config.yaml
norm: "layernorm"
fused_qkv: false
parallel_block: false
learning_rate: 0.0069
momentum: 0.85
nesterov: true
orthogonalizer: "newton_schulz_5"
batch_size: 384
weight_decay: 0.04
Rows from block 3 of a small image classifier, named by matrix and row number. Rows with one number belong to one neuron. Each number is 500 + 40 x the weight over its row's rms, rounded and kept within 0 to 999. All counts start at 0. Numbers have three digits each.
Before each neuron's rows are labels from the 100 images, of 14848, where the neuron reaches its highest value: "responds to" is what is common among them. Only what is clearly more common there than usual is listed. The data: microscope photos of single blood and bone marrow cells. In brackets: how many of the 100.
# fc1: MLP up (model.blocks.3.mlp.fc1.weight, 1024x256), inputs 128-255
# fc2: MLP down (model.blocks.3.mlp.fc2.weight, 256x1024, transposed), outputs 128-255

responds to: cell type: plasma cell (53)
fc1.585:497422458419481564474578544578479517441486444495499479466530466506485512526426489601434555484536488520519501589478397441491513481496472477518515545440461510494445579505513511507464485496449478466508465542433583510421531505506493464460487457460517544504533507558549482495475545499533543465470593503531517462549449549443538465505502484493518448499462488474551374549562502491515648477509
fc2.585:402516543451472514483583486468518458527524532427475434468522501547526499506484596512563508499483563488503589442519487409496445492527506491554551482550429526480515544586478488498536468508472472503556489494464467539504509425517482535501508499588488460463551524434450476564463509554486540558565524515520542490466558533476513483479467452428442495528487564494501492489460511469460577431548

responds to: cell type: promyelocyte (26)
fc1.745:521500486502552411469478523516487483500429522539569441460511459490480505583550531478538524483414494462533465507435465512504520491470524508472529547549471390472454584513464479523561488451484479511530524460526408478433537437496445529473487512467558460492501527519457470531527468523496523524500451514498523477503507514474555537507462542396539478483528511518512539509572461516374480472502
fc2.745:413507516570517556480392465456465504483575478424496492479451568517457530503492467481513504509511545484466572464497493461485517515568514485539465410497542517543519523530562546442471539462416453465502475524476522509490486602470491439452544443549424539520456470538546522512479517551495533560465493499493452501536432510523523467462554517547566459493536476597466517559551478536476441453565

responds to: cell type: artefact (87)
fc1.330:490421544523493457524482556540489488484578451535531438513548508519474414514527488572435464425396438450491496494509452496501537502533467460475601471528499491474494482540501476498535557513455598475433532575417436449467524526526525465500520529537537548508534478487517428497520542518479487437575496497504524478410521468513554497515485530575499508548497458496486439472494508587536432491551
fc2.330:490490565509489490503461426543463502536543448514522463459446497550497499504482541512501471516507512533477501477447506544437462480461464460500520484449487474462583579443542539532507461478458530600437471434504489497516496476508506481464519501511493496473507450579555443559469559530449489529474506511499500522489495532545532469470510560390508474413564535513559498516499529483516544488506

responds to: cell type: lymphocyte (35)
fc1.146:447506516549515470412495558541500524534535543484468499528460514459446526484506536500573564550521529568491482475554527551434394503502501513490461486511529492495519537562476464548541492493494468493502479514538540532454516547486531486551573470545487561506552503466521531494596522484475440419415498448546508554506483484526532523482434484518516494383495560439538471465530458527491567499530
fc2.146:464509476577501499463447461508514501549494532475458539437480555451504436550491459501503504551488525439481512430502512549454520542489529458488522472583484520601483525526469522468525528444543482456503526537533523535516524492471504491566439507454493457545511513460544528460502587557515477453444494509554539491494480470492449550438525490497515463538414520441449463487518502487479536521488

responds to: cell type: lymphocyte (34)
fc1.352:564493396509491465501492473471481427550563493470537508497464459460432486523543520527501544513501495484493561524502563541444478535533537488529436481463500457526520537492478538542530491387498479466554531458487465545484458516455463486485426542481438478553460520441485463581512503525564501518489457523538575429500507531475547469487527478491543515569503467513505477502506566479546534462489
fc2.352:484437459489553531539555549539469469488551517451516457507447437465492478460527479518481437546477432498491553500456542456464524549516528534471493447568513488536497516462463493465519539515513503526507548526600434528488583502511513544419507513528543489524421464482580501506526505515567451443531467526499467548512450557485501461517566526512480477481520485440417514560432511571564577466412

responds to: cell type: erythroblast (59)
fc1.411:456552451481538499510556572448482492489485522512497481416509568477517518484466550517470518578485517485432528549497443574470560448486495498472485439539514528530469594506512464520460525583468510530493502486525473465458516534491458506525503494517521514502567441527469457539504513514531572467424458563523511445476484494489516497534477449556459495498563444478476523500512524462473535503534
fc2.411:561537525516601551486531525439524533529506485439586471495516504491482619535431548563476501504533462534585454466471508419451455496544483445489503526525479495457433503478524450461425507528545516479555499506511495476519536499466594478388528529516530603523499458544515513413467568496498592411523497519497467503489521579444517486534535493490497405479538528526528466463491497480545464487529

responds to: cell type: lymphocyte (51)
fc1.727:515453463432543455372519537501440507496462588598507464438454536591592547466492475552459539491483491465520388533496479510504536505456454454465539594477489486523485523529495569500511519499531524547532521518476561452450521506491551477511517539543472521483539477508436501543501485430539500560486447512533510559556493528493536536545439469448475508402508431461504510506487388471482519516488
fc2.727:489464391488448519507464457510536521472553499546535509466460500428468500487483524456571521443462602527546558423548496511533530518541553476545490490534528531467501471497532525489443505521472522546457507484529457555444507559526491471487524507532389433509520527435533561429507536552502486475477454515500439465448569480427563475427545403509417477568513423507502476511511499479471514491533

responds to: cell type: segmented neutrophil (68)
fc1.636:481471492526509619495459462526464560472538545504464424505541480481479469543490466479493431478517540511487515499482540481424489462466555504520565504521485505583515451436532523555471439439598495461493542494488460528525525481520487531477512553562518464473488511489475511445462525461478460490518528491504560437486483526507605542529503469468567525498539493503483501494505493443481468498448
fc2.636:515480540478414485494398481513522451449473510425527606512491510530530481477462568517459485480536479532465525509531463488573491492457463474490514414485490561490469484518505564539500518481481518497501511538481469430481560566497502494502517467442484549522487604542467386482440567514488514495495528443566592457497499546435528440531496601528534550462584561507477446488584470450524487461462

responds to: cell type: blast (25)
fc1.26:484494550482505515571479454506461524475434532486600474461530514462577460485509509508493524517559452478528536525450501468445442474422468562539476507528500514467497565484498546494484451490480490527522511523446466517553448531430509477462554440499499463568524440544503432529587490555495421601512468462558440520439503528478510565455577519496477493445477478513508544385508537558459466488440
fc2.26:523494530457537465493507535558518458512516461510522532556514549503450457544478487444511509520514508519492494538489487512513523440453571473509520461533499501390508489431501435449530516488485500540565527556503541520517406527556411509509465564481481545493492493570615448462526577524572487507495410466481488512490516489395472373558562533442532504485466542496494480479512446517496475479465

responds to: cell type: lymphocyte (76)
fc1.738:564503468501510525475428462441487497512524597554464485534481524430561508404491494467493478477475523518528482449535520508481487578506519535549568456492406485468513541444499484530513553561467482530522491553501541491443558453545568501505474542528434532522473545459537465594557502480511593453477487481545528475460546503535479480548454434553505453480570446486467467444574500512608462530464
fc2.738:479490521495526508520415444429554454424479505502525521460483463530530491526541486493424517462489519503496507528523494550465512447463573427472540487491480445529529492575532515428458462425517508481528555537512514483483562488514541465406519515531514548513529484577507528557549485514390486436464494511500515496501505566418499429531536501448502516489429430574546430513531500567535578508480

responds to: cell type: blast (25)
fc1.161:448493455514546456419449562493505498482400504445521511568512582511541515439513508514554450541505461461465508481499547502465520465490566517537501541477428529564529489549430470532496537468449495492442425550548501463528412526484481479482466504546462506489542543484486471497448538480476448488526513478583490472492525465524500464478512455462530439518473529470554543542531457501431526486539
fc2.161:404451513559474534508468497466481470472491462475527553477526421556440530456496477538482568481532447446562552516493426471447557426566609521536547511550498478485477532550600519479473476537512455527538476504510524541514518483516485501496465410417459540544413453477545507521533513517414456499574552513495480493550492497453516457480468440522500452559479493548481525451521544493515532463477

responds to: cell type: plasma cell (36); cell type: promyelocyte (26)
fc1.749:408492475450472468509519495464511448463542512443531475549549458434548519526525461549488530533530453468487495490528524439484544458484525545500463426453568508512436509536499462443457498472449507463475458554476518482464525447492582530521508467501542437575466472445522406583558561515463532539521448535422462505458513564492515536443500544520592489512458470514438553536491542569481537462458
fc2.749:469516468537455506472500516515455513572549423461497451507500486485508488535454524537524566440476540555489521520574485502557512559433534516518500484455514509437459515479585426511433503519439512539495545463477563509447505549464552539527534533568504510422506435487519510458470539474560543530446447481515413478449533511515436497477481527458525553521486458462521569558546497445524494441552

responds to: cell type: eosinophil (87)
fc1.224:442508542508484591502478513572486530435446520497504514522483450559522493495476532538512551444415515454568474512501453533483523542455444517470554546551543529495489453456472426449465454547429504536492448533470545615462482459470481540459538503527533491475485517504549504452495437456522521572451480516416531474483528491483485539540494505418529491518504507510531500459512553450530496475538
fc2.224:528506472540476539529517469513484492439489530585463532475463549500583569452521427503489405558494541479492585510509518512446573496430554521419558464437514487516577499419514564554543455465493517459462490401505533487555517520575437488548464503533481535497515521497468483549588477363472489491496473518461485494407490432479519459469479593524539532477480421540470438493569526542577501538471

responds to: cell type: plasma cell (76)
fc1.399:488483522507455411537516452491438469506517400413579532514554481432505452558474540500481516536517535464471479504516523486470523494519494500465494506518522455542473474529487509470479454477517483499500488478437570523449541498476571499521559528510493492460484579595555592558491474466518566560532578494477497520531496512505490486462519555537476521528488477546478527525563445436502529453516
fc2.399:469549485434425439497516448535511484496510494524473504484507416537592487511475471448520526499379525518434509482513483503507463515456415498561575527526523469509558522480523578411458502531530507486466461593598491482450481548484505492507503459553511424554539430485539539534556530564520439467504497452460421472523516473499510459475580548508535490479450510502568499514525484535460555480477

responds to: cell type: artefact (28)
fc1.126:495559499495524570511510475540496504474536465526478476404518490490556500553500578483495502570487443475466537486451483471454463438478549518489488474619560547534491469496473435502443553549460395449507481535526453466532444498391544515523544489504438512468493552546599529458510565486492468414452515519495515506513474445481543527499528489488498458464464496433554524504473561437517494540569
fc2.126:459502470465513451500446477491522472582563521514438454572502501451534518515580527499381525484606534469512471501482558563382518485503497539411516502487516494484548575549501527405504512487506523516517510461519490496444517465539597466479488458487490558588456543427550564414458537461431532508518519449462495499507505444550533564562493506472519416510503445533483502449510486478527447466504

responds to: cell type: eosinophil (62)
fc1.301:490502409491583450469479474463506512461509493492466506434545569538465556511445544518556505448488544458540466565455416519490557470463467542456485539481450510529443472523479549537473550544488492542478430456478581504567558515522449530528530419470428546455515528551473471519522515434541540467487504528488424463495529528487465538509480461457468461462545496550490479508503520523469501482423
fc2.301:485432476425517515493516533502610531453467466499443504491522439443541466541450468545481479531401500477411428487508468516466521547530561443520544502489501468482520531490518444543477512466486506467531511489559473407513534509516521534443459493513530487468526478558507572395526438533496517471517463574459490560517544509434545499505508599434473471457495475550485517514510449481557525533556

responds to: cell type: band neutrophil (36)
fc1.172:472456421443487531538520562567523545545501448575530504576461553457440456497513452427550516454531549492482497459532508485521552482477520499527442501466459481473539469551468443464590517444541453520430558555471497482493482552496435485523565490512458459500547458564452579543480458525509537523498516476463442472499566543473537529581492537447510499433450481436539487517472484451442534496482
fc2.172:465494489474494461577555473477488535500536524511429441526489461436498476495545469475424392502532566492484513539496522561525533486620546542426460534530451556556478487476426484440509469510478488440556505509528490460475548516460488528504486527462491577551449494555461492456529517476438478542476484556505516513509430473471478602551528425517548573554497492457560448467492476484462553478484

responds to: cell type: segmented neutrophil (51)
fc1.454:468461594551476512469455506448517519468454538533480476506509521530447583653503459508475534560561515522521509525520447493499525505501484513531474469495444557495497483533510479470541434465457517514489576528446542520499481517592446512474461542479498492498611475472568512470475494492487497498504545542518554457425538607483517436524505474435534509493529529492517490518473513533526492451420
fc2.454:500448514464598504442526456523508544541429481514560565500507454552536493508458529529483477490524477522509522507431512412507483541520563499470450461553527472517496593522517562469502482549506500459549449586601525479473469524452480507485439506478490469460511499481451492508541460451558480437535482476527547479522444482553567535517492519470551542505480502533530488506484478529486455476524

responds to: cell type: blast (35)
fc1.259:548569461543560475488473505515509488453561440502453477469501555482499467480484492511408501529536500517568437526470544464458526520440530529477486516496508558495466572435514497504464542450508482530548496473508589484435526526532437520471547506489488448507526542531460481427540459509455437491561473472510535498431520501439473536506557518436517473466512519508488549467551496485466505541545
fc2.259:522464505542522507544491489501480496415510526502524489542436403488462517491508518444502473464476505452501500507427463564490519533495541436481547506549522488508520463495557538564486517456530513511485526542516496454420433441539457549474481425585498496428539519464439531419507577545535465457513494516451445591538479530457588448490448442482485480537493462592487458508470549447546506529479

responds to: cell type: eosinophil (27)
fc1.384:482447499447521503448516556503446486488486531450520526500512466533433530522511488449478497491521509543564484497455491452562538515561573609498528502476485578487428484536535450487503440520476533514479501472408501459468411489500433458479548495563499570542490515459484480449444515559471523569469480467421506487495441463472508523432526543455492488503560523536576454533567433454464437497420
fc2.384:518488507494491500524426504548500548512490513522489524428584559518446541398575455451514449528511443459502492432461479559495450465547531479548553484516500515441481532527503507477467534485502482437588512448510514495437507511525417482511539467510444547502464541527545485640509517474518538459510494414498489493442557565499473485463487428515534529544473457480514486445504522512534510455491

responds to: cell type: artefact (49)
fc1.706:502554457422501492454464458592487432458542521505512444423431503507526471401470482523483601493447551472485521481519501446499506494476513516466530522487437472536496525505460510496488486513579479505488425495483465469507594505526506599488451507532578514516598553483505475460444604555517459506451475468493589467448513513562529504534428441507543504487483527468514524489490491479552414542502
fc2.706:490537493481463555491518527512459523462474534442542450525502496516524563427495524466494492432546494496654584518549544457466545508576458497532523480498547505497463446516537561479524507491520490484479518474463521437538524489483470544528497455488430525612596562543476519464487569487504509521461417573509445543526482528532434470492456516529477515479518491487462453512488482472390457550470

responds to: cell type: plasma cell (31); cell type: promyelocyte (28)
fc1.192:472551457455487543493520558558518494537465448505453544446478536507483543532519447467408503466475587503552569523529570520602553475543522521516524545431482424550507589532458521467479476536494456430566473539564486497481459600450511413476483508503591475554477498492557504560525476518445504528574490470535550443511504447594517459463506428493434487505612469566503519529535520508535575558498
fc2.192:485487558478468550539537517511557504438433503494491496501529467550450515500446517566493555451473476556496489497443486497558475436542498447474537495507467467449548484409535489446581541406510544462467580528531519568423459406548511481463577483528432503501546461556446500469477475522469464599511452514477459498440511486485556473474426518469513507452472451525466572481536497496542504557519

responds to: cell type: lymphocyte (34)
fc1.662:404509523461535514485483497497475511467493450555477461481534510447470495492565477570525496526531478467457524511491540533412529517548507443502444574494500476504516543477492478503535582555489525529414500518571551535520443454535487513480482596502463498523504461542470519458482504463629491589488449494479479490426554554371503540481509474488532472493494423510508468530518451546529573469508
fc2.662:521448504473513498500548497450477555517456449489564455506487467503421455468524441522537484516509497553563497541542538434522526459522461535491500514458527406525490526548488458533421475480477484543524527530454433456444520633508479455384462555522436483510482501558526474485526546498466522484525514462542424434541489541558522635528442485483570503580516538468483483534514488456505574446486

responds to: cell type: promyelocyte (42)
fc1.174:499487517483488513531546473568500541541507483461489521500467463491444532534425489497457511470643431448473452413538571537458499531463506455558464516459425522446515522508551464526517490444513499432458487530556544518464531525517522459481528447525440505461501529506467495530525561540555528547482587505468480464580526556466520502488435571480546467475462485470576508587487510509520543494479
fc2.174:537490539447516470590489481585456548526546552434459531461513582456500500508456418493507501457441490531436520496437444560487491474480528523516450534557459469501418521499518507470458522501527509544513558598491484485487558564538464513599538515556504558500491441565541512430601469431539484538558533523509507484461477464473553498487479495592527529550487489475525500547416533506542525455517

responds to: cell type: artefact (48)
fc1.137:507543480448546567456499454466562529456501466472456422555533488536516550395447528467423452525554518483602510533589515526507484498450491514467496443597427483506495451461420523446474537505523488523538538537514499499569530507479548464477471561533503528506462490519482388569459522467454452436474531513503459538510515452565450474496506440469502509450535570450477595537535437517449513467552
fc2.137:512497484448519466492548551533494495491482583526542521457470522483474518455500459494593509552501527488572491493522391518488564488466510528534473486567487402490485499525490554510502491493543528477536627462451559553593518515388488531510487504438550510579476483505594434539532538458507490507518529514492465526517490526502546468465493500437485479507456521473483532480526529492521455487472

responds to: cell type: eosinophil (98); smear: peripheral blood (51)
fc1.653:559517498500472550496510509510492549527500494494422485505536532516494497412481544521524450496521485498506520473433476533413541526501522489526484533530478583469470593565497496496515450491501448493485414522482514431471497534468487480542475477519544531465523512497484556514485456434445580510514471484524498501511485503527489498427479449469531538436510563545549444490470583526536627485517
fc2.653:516447417471540542480530492526575490537502493523533463514528522591469480525532495477440485397515527528513507520505563505586529517468489537551502426505462562490455472543498526525493495547483543507522525450501498516513515518554545452547534550521474464458462555507410583452459476502484559404431463579424496478452571530531496438468567513497501563492453530513515474479585531514511474525475

responds to: cell type: blast (49)
fc1.322:531539470506610500510496531518469540450431491464492478481472406538517501510510568508534455384477527436517543492551570608513489530513496510535545436567479531602518523441482459490503480529532468545500484458480483475522437511542467437555497604403546522558513558496430490470485506504463497505493482570460555538513489529529438494523479571481481552549481551507483507489557484459508546432416
fc2.322:498485503464573565445552487529554503558475497443462453423409486491465510484525521421543461540512562495555515501444467503500523516445523536485439442503428487554372536559489483527455487497463591496503515458440516553458523497480530574449513511466541496481485443479512481529497510569461498464523514546563544558498439493532485488523475514472528514584468565490452469534559480481513498455490

responds to: cell type: eosinophil (41)
fc1.104:498523515422480540447525569515390520455504466435444482432549486482487461500517426442549498534441511545441324541527474531417450474489535596435485522519548504513501502496489493463487501530527443508510453439474537518533482598478435447551531475533486498544552445450499456521479491497496463518474509517470499544503513440440566474469512539527469507479589510556473502458482492491535478484493
fc2.104:509498476452512545527457464495563462471483405463466476503429544487556478525550472448538462485474504588467545513560527493536494507483508465515459526485535508458466547530521509483496506450483528507501508566560458519532666569574487580472467529474480489497543566488524596558575534518527462519523568502545514488505515522470486490433567455484479517552449476400501501500480542555497454448507

responds to: cell type: promyelocyte (32)
fc1.42:463511455558477536430524435498516604459465572539546452503478498581548490444465483456522457441544484452465477494576518526535461568432498475468471529524508450475566418516534494518495491560474508557572543482470481548547432476568522454493450514453494547568545504506467539557517469425539469454532438564444463494530516535495478562448492506530537531463561522460486503512470537444469524455417
fc2.42:530422562497553531438502456605522525481453506542537456480476536587465426469450524444534507511550445457492517563479484498484536506542558412502477480514527525497477514456590517450517465476441483469508509533499466491508480474537503517552441516477485525445528509539508497446485535480499477453569499485470519460498542614519572473505440462519535508504519414458471479532533551554455441546505

responds to: cell type: erythroblast (32)
fc1.725:449540388506484458470479503450552409486537430490475462517526479573440475520466528498427549495520451516473502511524509516511556543540506466542457560461510529492578507470458547484518585490537474448510414527514490499494574530544375503539502528502497545541448464489481490494584504466518490540458539509420487532447528373479454527505472541473520481457514510497567484509527479534565504506495
fc2.725:511526488529563476464557517614354533460573511456541538495530493494458539505446497539437533451495500522435494552411490524573429536518552628490597553566478386510467523533475465486477473530448525510449519611514540479518486460469518472410543525540475492468471463510514490502488508498480498463498440535508422515499532486460549480553519449481506487501508473510485535534462506470544490517445

responds to: smear: peripheral blood (80); cell type: segmented neutrophil (72)
fc1.302:433558497427439488551462507528524540421523402519455504557491484458566526526498508540433447510510548512469526468526523606544493469449486562535508535452414467535494501467479540454550512390566514474516491572548503449512605507515517584474522488500497560530467495544477479518452440476543596527496520515478531536467455473518518437531447490446521518565471588471435510515470565500465500534542
fc2.302:553544491385485502524490469523457408472507528457498543501502472548460487553482461511463494470463536456527525516559496483518577473505499514516499566432500465540515452473556476501429548507456477518455528461415484517474445496512557427556540532557554538460479567488574471444551490530450531438516491452529538475469517497453461379489506522561514500519557555446538518499491542511462466494486

responds to: cell type: lymphocyte (34)
fc1.728:515477442529555450442394513554493486469505557474509452515524563498500589527477477526462492482508557469532464549513482515443492362471444516489510534478552516498444536481562479493556553504509493489535537445488596490518546426529505480629482477482430502506541493566518482522554379418499490473537488505512504525521537562433481524512485561459550463447455412507461478484484515452444497489502
fc2.728:521490513466435454517478506435508525472432445484521512470481517469485558585513530506503458551465512426531507488568545547505561476454527443564555527473434495425532472477489538502466503478536524496433511482516469502454477513512487542502489561555421428540469506533518501475519468565466524411518487502520503517513495451417529448551534533497527505456450484505478548472498465516462458505503

responds to: smear: peripheral blood (58)
fc1.296:485530458417565545522552422472506515472467504423493492536546477492506524570557554552480434483532460462480538528526516519512532505455555524518516532515557463440495447495541538453513510508547504545554458529478454480494436417494540516547491541510539510488403501469509525551464535523474472564463497475512540499461467441435478506538482490497510487551499534457496534455397531481548523552451
fc2.296:477502549488553466550454488442488469483507427495455471503504502472459476498458531436448511475437456483576532450483442541598483502499505504575499513451438481518499502489564525474485538508510474536520501595490523526521546529457508500499460468575514583557522528433476473538452441537504510444534432448449541529490497497511454433486564508525465477508468462503462471564460391529528532450529

responds to: cell type: blast (28)
fc1.216:496490529496510506505529470454463522541504502498590548562465464544515436451570463478479540476499489492537491505541451522536491486563480545462482520541583471525466479500493555490462504481483490498408505547482475494412498502495479403410567538473465481530463529469473495494496500498475386528427427556516568417498589502497484456572502524465462559541504519564539458537401444475540482511552
fc2.216:455519558476558467502520515491509506427464457593434494514490490501544542475528522466433517494513575567520449567485512540528500437550473547422515513470549489528459566550512502585491530475521559537546502462501484532504435536485538533518446423414465555506465509496540475549535423550531465449420558505511462440522512530422468480584465547527463480506390491488502512492502469472438543507504

responds to: cell type: artefact (56)
fc1.603:520432488524524452422535451572461548550515469510468443578455504425555545526496434506542505533465504548497524437467530477533448520450483566490435488422495467573555486524503517521535431537510544543518488520548536476496542555546530489533490465539518485478473532508450510523484476448493481473548497487459520483503492572544420463509553514454572402483459523430501501518434494487519527546457
fc2.603:510489557524487574413542461410466584571490431473473468489474546427529446537536474516511543539511520481554560454482565488592550523471502498487474540464496492527451509505559494503437412479490445536498474479442495604532522468491526489461444534498448561548481488513512481430434566543502549517450518517488518506575549479520454490497498428486478461431512428522428528514453537476548413533535

responds to: cell type: segmented neutrophil (69)
fc1.225:527534493552490531526504515505550419499441480406544570552477500526557506455538513518492529487499364550535530475404439498529439520510486503539444450455506488469487480476516530430562509469525462472474586555451443540548509471542474561515498454500449525531454513534488557510480501547509457483523475496541429546478471533479443486498501513442380544448492496400492467490458456523439511549481
fc2.225:526482507475380480481539529484507503508541515470559485524536507452529470524548477441524473469442430445495549521476498469506514537452465523434427442492518506368525482469452531499472435479543479543537458509516480444487498505528541577462550482514500479468464449460496435494538508488529463545529499536526555487433474462542473493565434560540512504559483490449527535497443498520461525513498

responds to: cell type: artefact (48)
fc1.298:518393540558481477534448485525499499453507544510532511431550472500587442523507462489503568483475544470483449540468576427499458476536556490497483518531566420505516546473499464526577547494455519475474506538529463528519513601530495542488566533446529506493514506492457507465483447513508511483444524498500491482580504492501512426455551440561481529432485479521503491484455427528469518424539
fc2.298:454555507529558473486466437429533517499608556518452480516525539518496521463494481466550567459494509560505531495457437562475472499576476533544513536526470460562493502538555505443494468449521545535512477489530571499441583492491532423506510542447470447479515566497504473473456503486515526510538522528493458470484480539548491454545493458525598542491498507549564520495576526506555487498396

responds to: cell type: eosinophil (86)
fc1.320:482487504466451542453537462537493442446480533535575573503486519508439415436524448502508528497510402477446480470465426531496563539475540449513479515514567537553505501541564470469497475534580502524400460442516466582473428486449482426518580511516504495515463450505512513416496452391452495491552564488481503523490487512498570521471500507471496522489515522485543572495521545589529501486487
fc2.320:577489543430492450533517498366483509498494512506477443535487472482509462544509497521484427561539518424444473426474548564522477511482487481511484480512506430464494549457520473538494594577399472512502445444547498435466537498573475448512503483514559517523445573449494555504554518486490508474513499480478525472556486505461502519492500458508481564516464556509536509591494533442566499513447

responds to: cell type: erythroblast (36)
fc1.194:505520497513497490512503527373446498395439579566520463457504520466436542511490464564427571524528545481536493500570529465511525474516469470471507495545378490434491583565501531457530465415434513482506467535510546423419444514496497500499513503451459463505557516457465513547466534435517434545586501502512506507465495475507507462458486527471501503506504511502499450509505502502499530538554
fc2.194:509456575475495445472519497468514482432505493569501516584485472532554523540414547555480484453497446449474497483501545545547470501527507490536483527533500566527486562496533511493493589550550459449510527486541475465471525515470463516580461535418467445499485544537500399520470512473458528483525494434432448418525471482528527535534425424534492498468500412490477541460494471466438489397532

responds to: cell type: segmented neutrophil (52)
fc1.751:530514428497436513528456558538532456525454556447515468452504502521503520441501445517427520410529510495426479511476460514560494497461452513514505490463465497501527519486572436490535453505521547531530549564533567536567537512449441543460455494464468468465487457496516583513469440481588470468500580570463515602449506467581540487497435508492526535486467500489499448515478509449518517505482
fc2.751:446545546521499595492432527585472520451585465564526439476540521531525535537534461482547552561434474456509538527456510464483473465434469522505455507477461413495487487477532525529539495541515466488527524448536493480474582524536573456526540570538541504489498461498449481514506507503458499500510468527514426496494439505491426542433475505578454464479493484482556527422495500550450447515427

responds to: cell type: promyelocyte (55)
fc1.255:508489509527511533598436581493438442528587415473526456521506474511449519519550581542494502436468506482493480517509420532454496486525493440487525436537505475435504569519452484568531506460486473501525493543479488497504509509451528498576426446535502466558537528557493566483572494523429487489465495537440539482474479485516469517544483467473472496445583459454501518471451472482534473449521
fc2.255:484509545537544586496501447520562483499456518529452492597483549470504510517581478443523550443556511519523534446506470526405531478459502497498453436456515464577463465541571539463547498471511487507548517555515455515538485457557481505537578505445494520508519493509458468554515397500475505503511542506485515534473466540419494498620523533498448562509558471434491453578511512534532508446457

responds to: smear: peripheral blood (61)
fc1.9:534512488561484491496423580499581529539528393533447473468478536489495526407490499539462497494482499361500535563538456509521470547468509520458438486559435474556535511435459481519499515498493499406458397519526513521455580476465512436433475447543527565456525526570502529532508477512507511542569477454492547497478459499467458588502539521507462476519532495471552466493481538440554503571483
fc2.9:489505605487437471412494453420536442517426503504492474499455504497507506527543517560517556550462467470526460457488458542507536533494559476478458444556544532534475504489460468514485549491521515478504497483470374463536497514454497462454546459506461484504477416499512579466521489513482493499507533507499464455450530490487524531493542512417458484474454475483494483490573453441466518505524

responds to: cell type: eosinophil (42); cell type: artefact (34)
fc1.714:478450529488514475482584489472432509486516522521455557480486435541524483445477406451563557527505450478537475476501490456459512535502527552449512487492515456524430500431459539525525524615514496563454518472528459491582464505498489479495496556472447553510496449581523503426465366485509499593500472498460468460510488598463557508511449550514475463496476494547490568495537532459417483524465
fc2.714:533519551424579577574467482411492508512542502501499482493536499478514489572507530490571540488517492467533529492514547511511513505514418515497433391462482508499398480513453514478555523552530511497494506469573484501529486489517522434484498509504504539496526420505503485487585427515501448447568478456568479505504461431433480503532357547512484457509541505470519441524463562540503493506539

responds to: cell type: promyelocyte (39)
fc1.428:495473500492460569527440513520493459482487488525512445532517378480544478545537446526604449432474548469426548575457572536528552476478450437516517466543465472542506478465487562484445531473533480537510507462471478480578459522503559551510468477474426484528488446528494490469485447543504400509514456480564515481491473474493548497501531524495606444526488524462490486527452471510468519497501
fc2.428:498459495540540492499473470517447478567462551504458498481467537539558489485554445451562550426512496490494538465421469494461606547535520482551474469499536468536536510572544516559542567484472475494500503456413465549535552450516494540467467502493491501421522492499564529475424496557568444541505511513486513545516461506421525507521513491417519511498506496494445523566471498435441504479473

responds to: cell type: segmented neutrophil (48)
fc1.62:515537523444523571533503440527478565492540519524536459521470479479511450476561482448509488500502515506477509500520447524462503579465443532468440448491546437511525484494539432514505472520578509508458589492463494480585483510517509435508480514540545524515477511523404453482462522507499445412558474535516437520514496505469471505557541465505446468408461454440572492438526483593540594577487
fc2.62:449540447500447532474576551515504497551424497479495513499495552481509503490516499489473451431540489471457469498490498508524530472577486493454522475506465486510463487504412536521580459524503475523511436555467537479504466451495554593511488496431457526455503532513483405464540468532427548518479535538482490528517561540473610522509448493464455484474547565527462549554488553545474465464481

responds to: cell type: lymphocyte (36)
fc1.547:517476558509498458512498494546492425491525504453530518497556576445548440518481432465557494474493474492479534540492481477449488516516468439479579534520475489510552509524498501458523480464539431518452528530574525539515493439494494517555629506440467438512546431485479534500506531503490472549516459566612515608481518472492543466544513536449557505480501510473468510485543512471469515500501
fc2.547:457497446492562472527499509570440426495503523484488514549509501493528530507516541536490496410397520457567524561403426535505489486552572514516503568573478594487363505564560452528493501482544491448534473456470496513501465483494491483454505438477518500518548478516523488531425493475512446456518506511506531512518435429468550499513534459492444574477465579537507450513469444461488530488588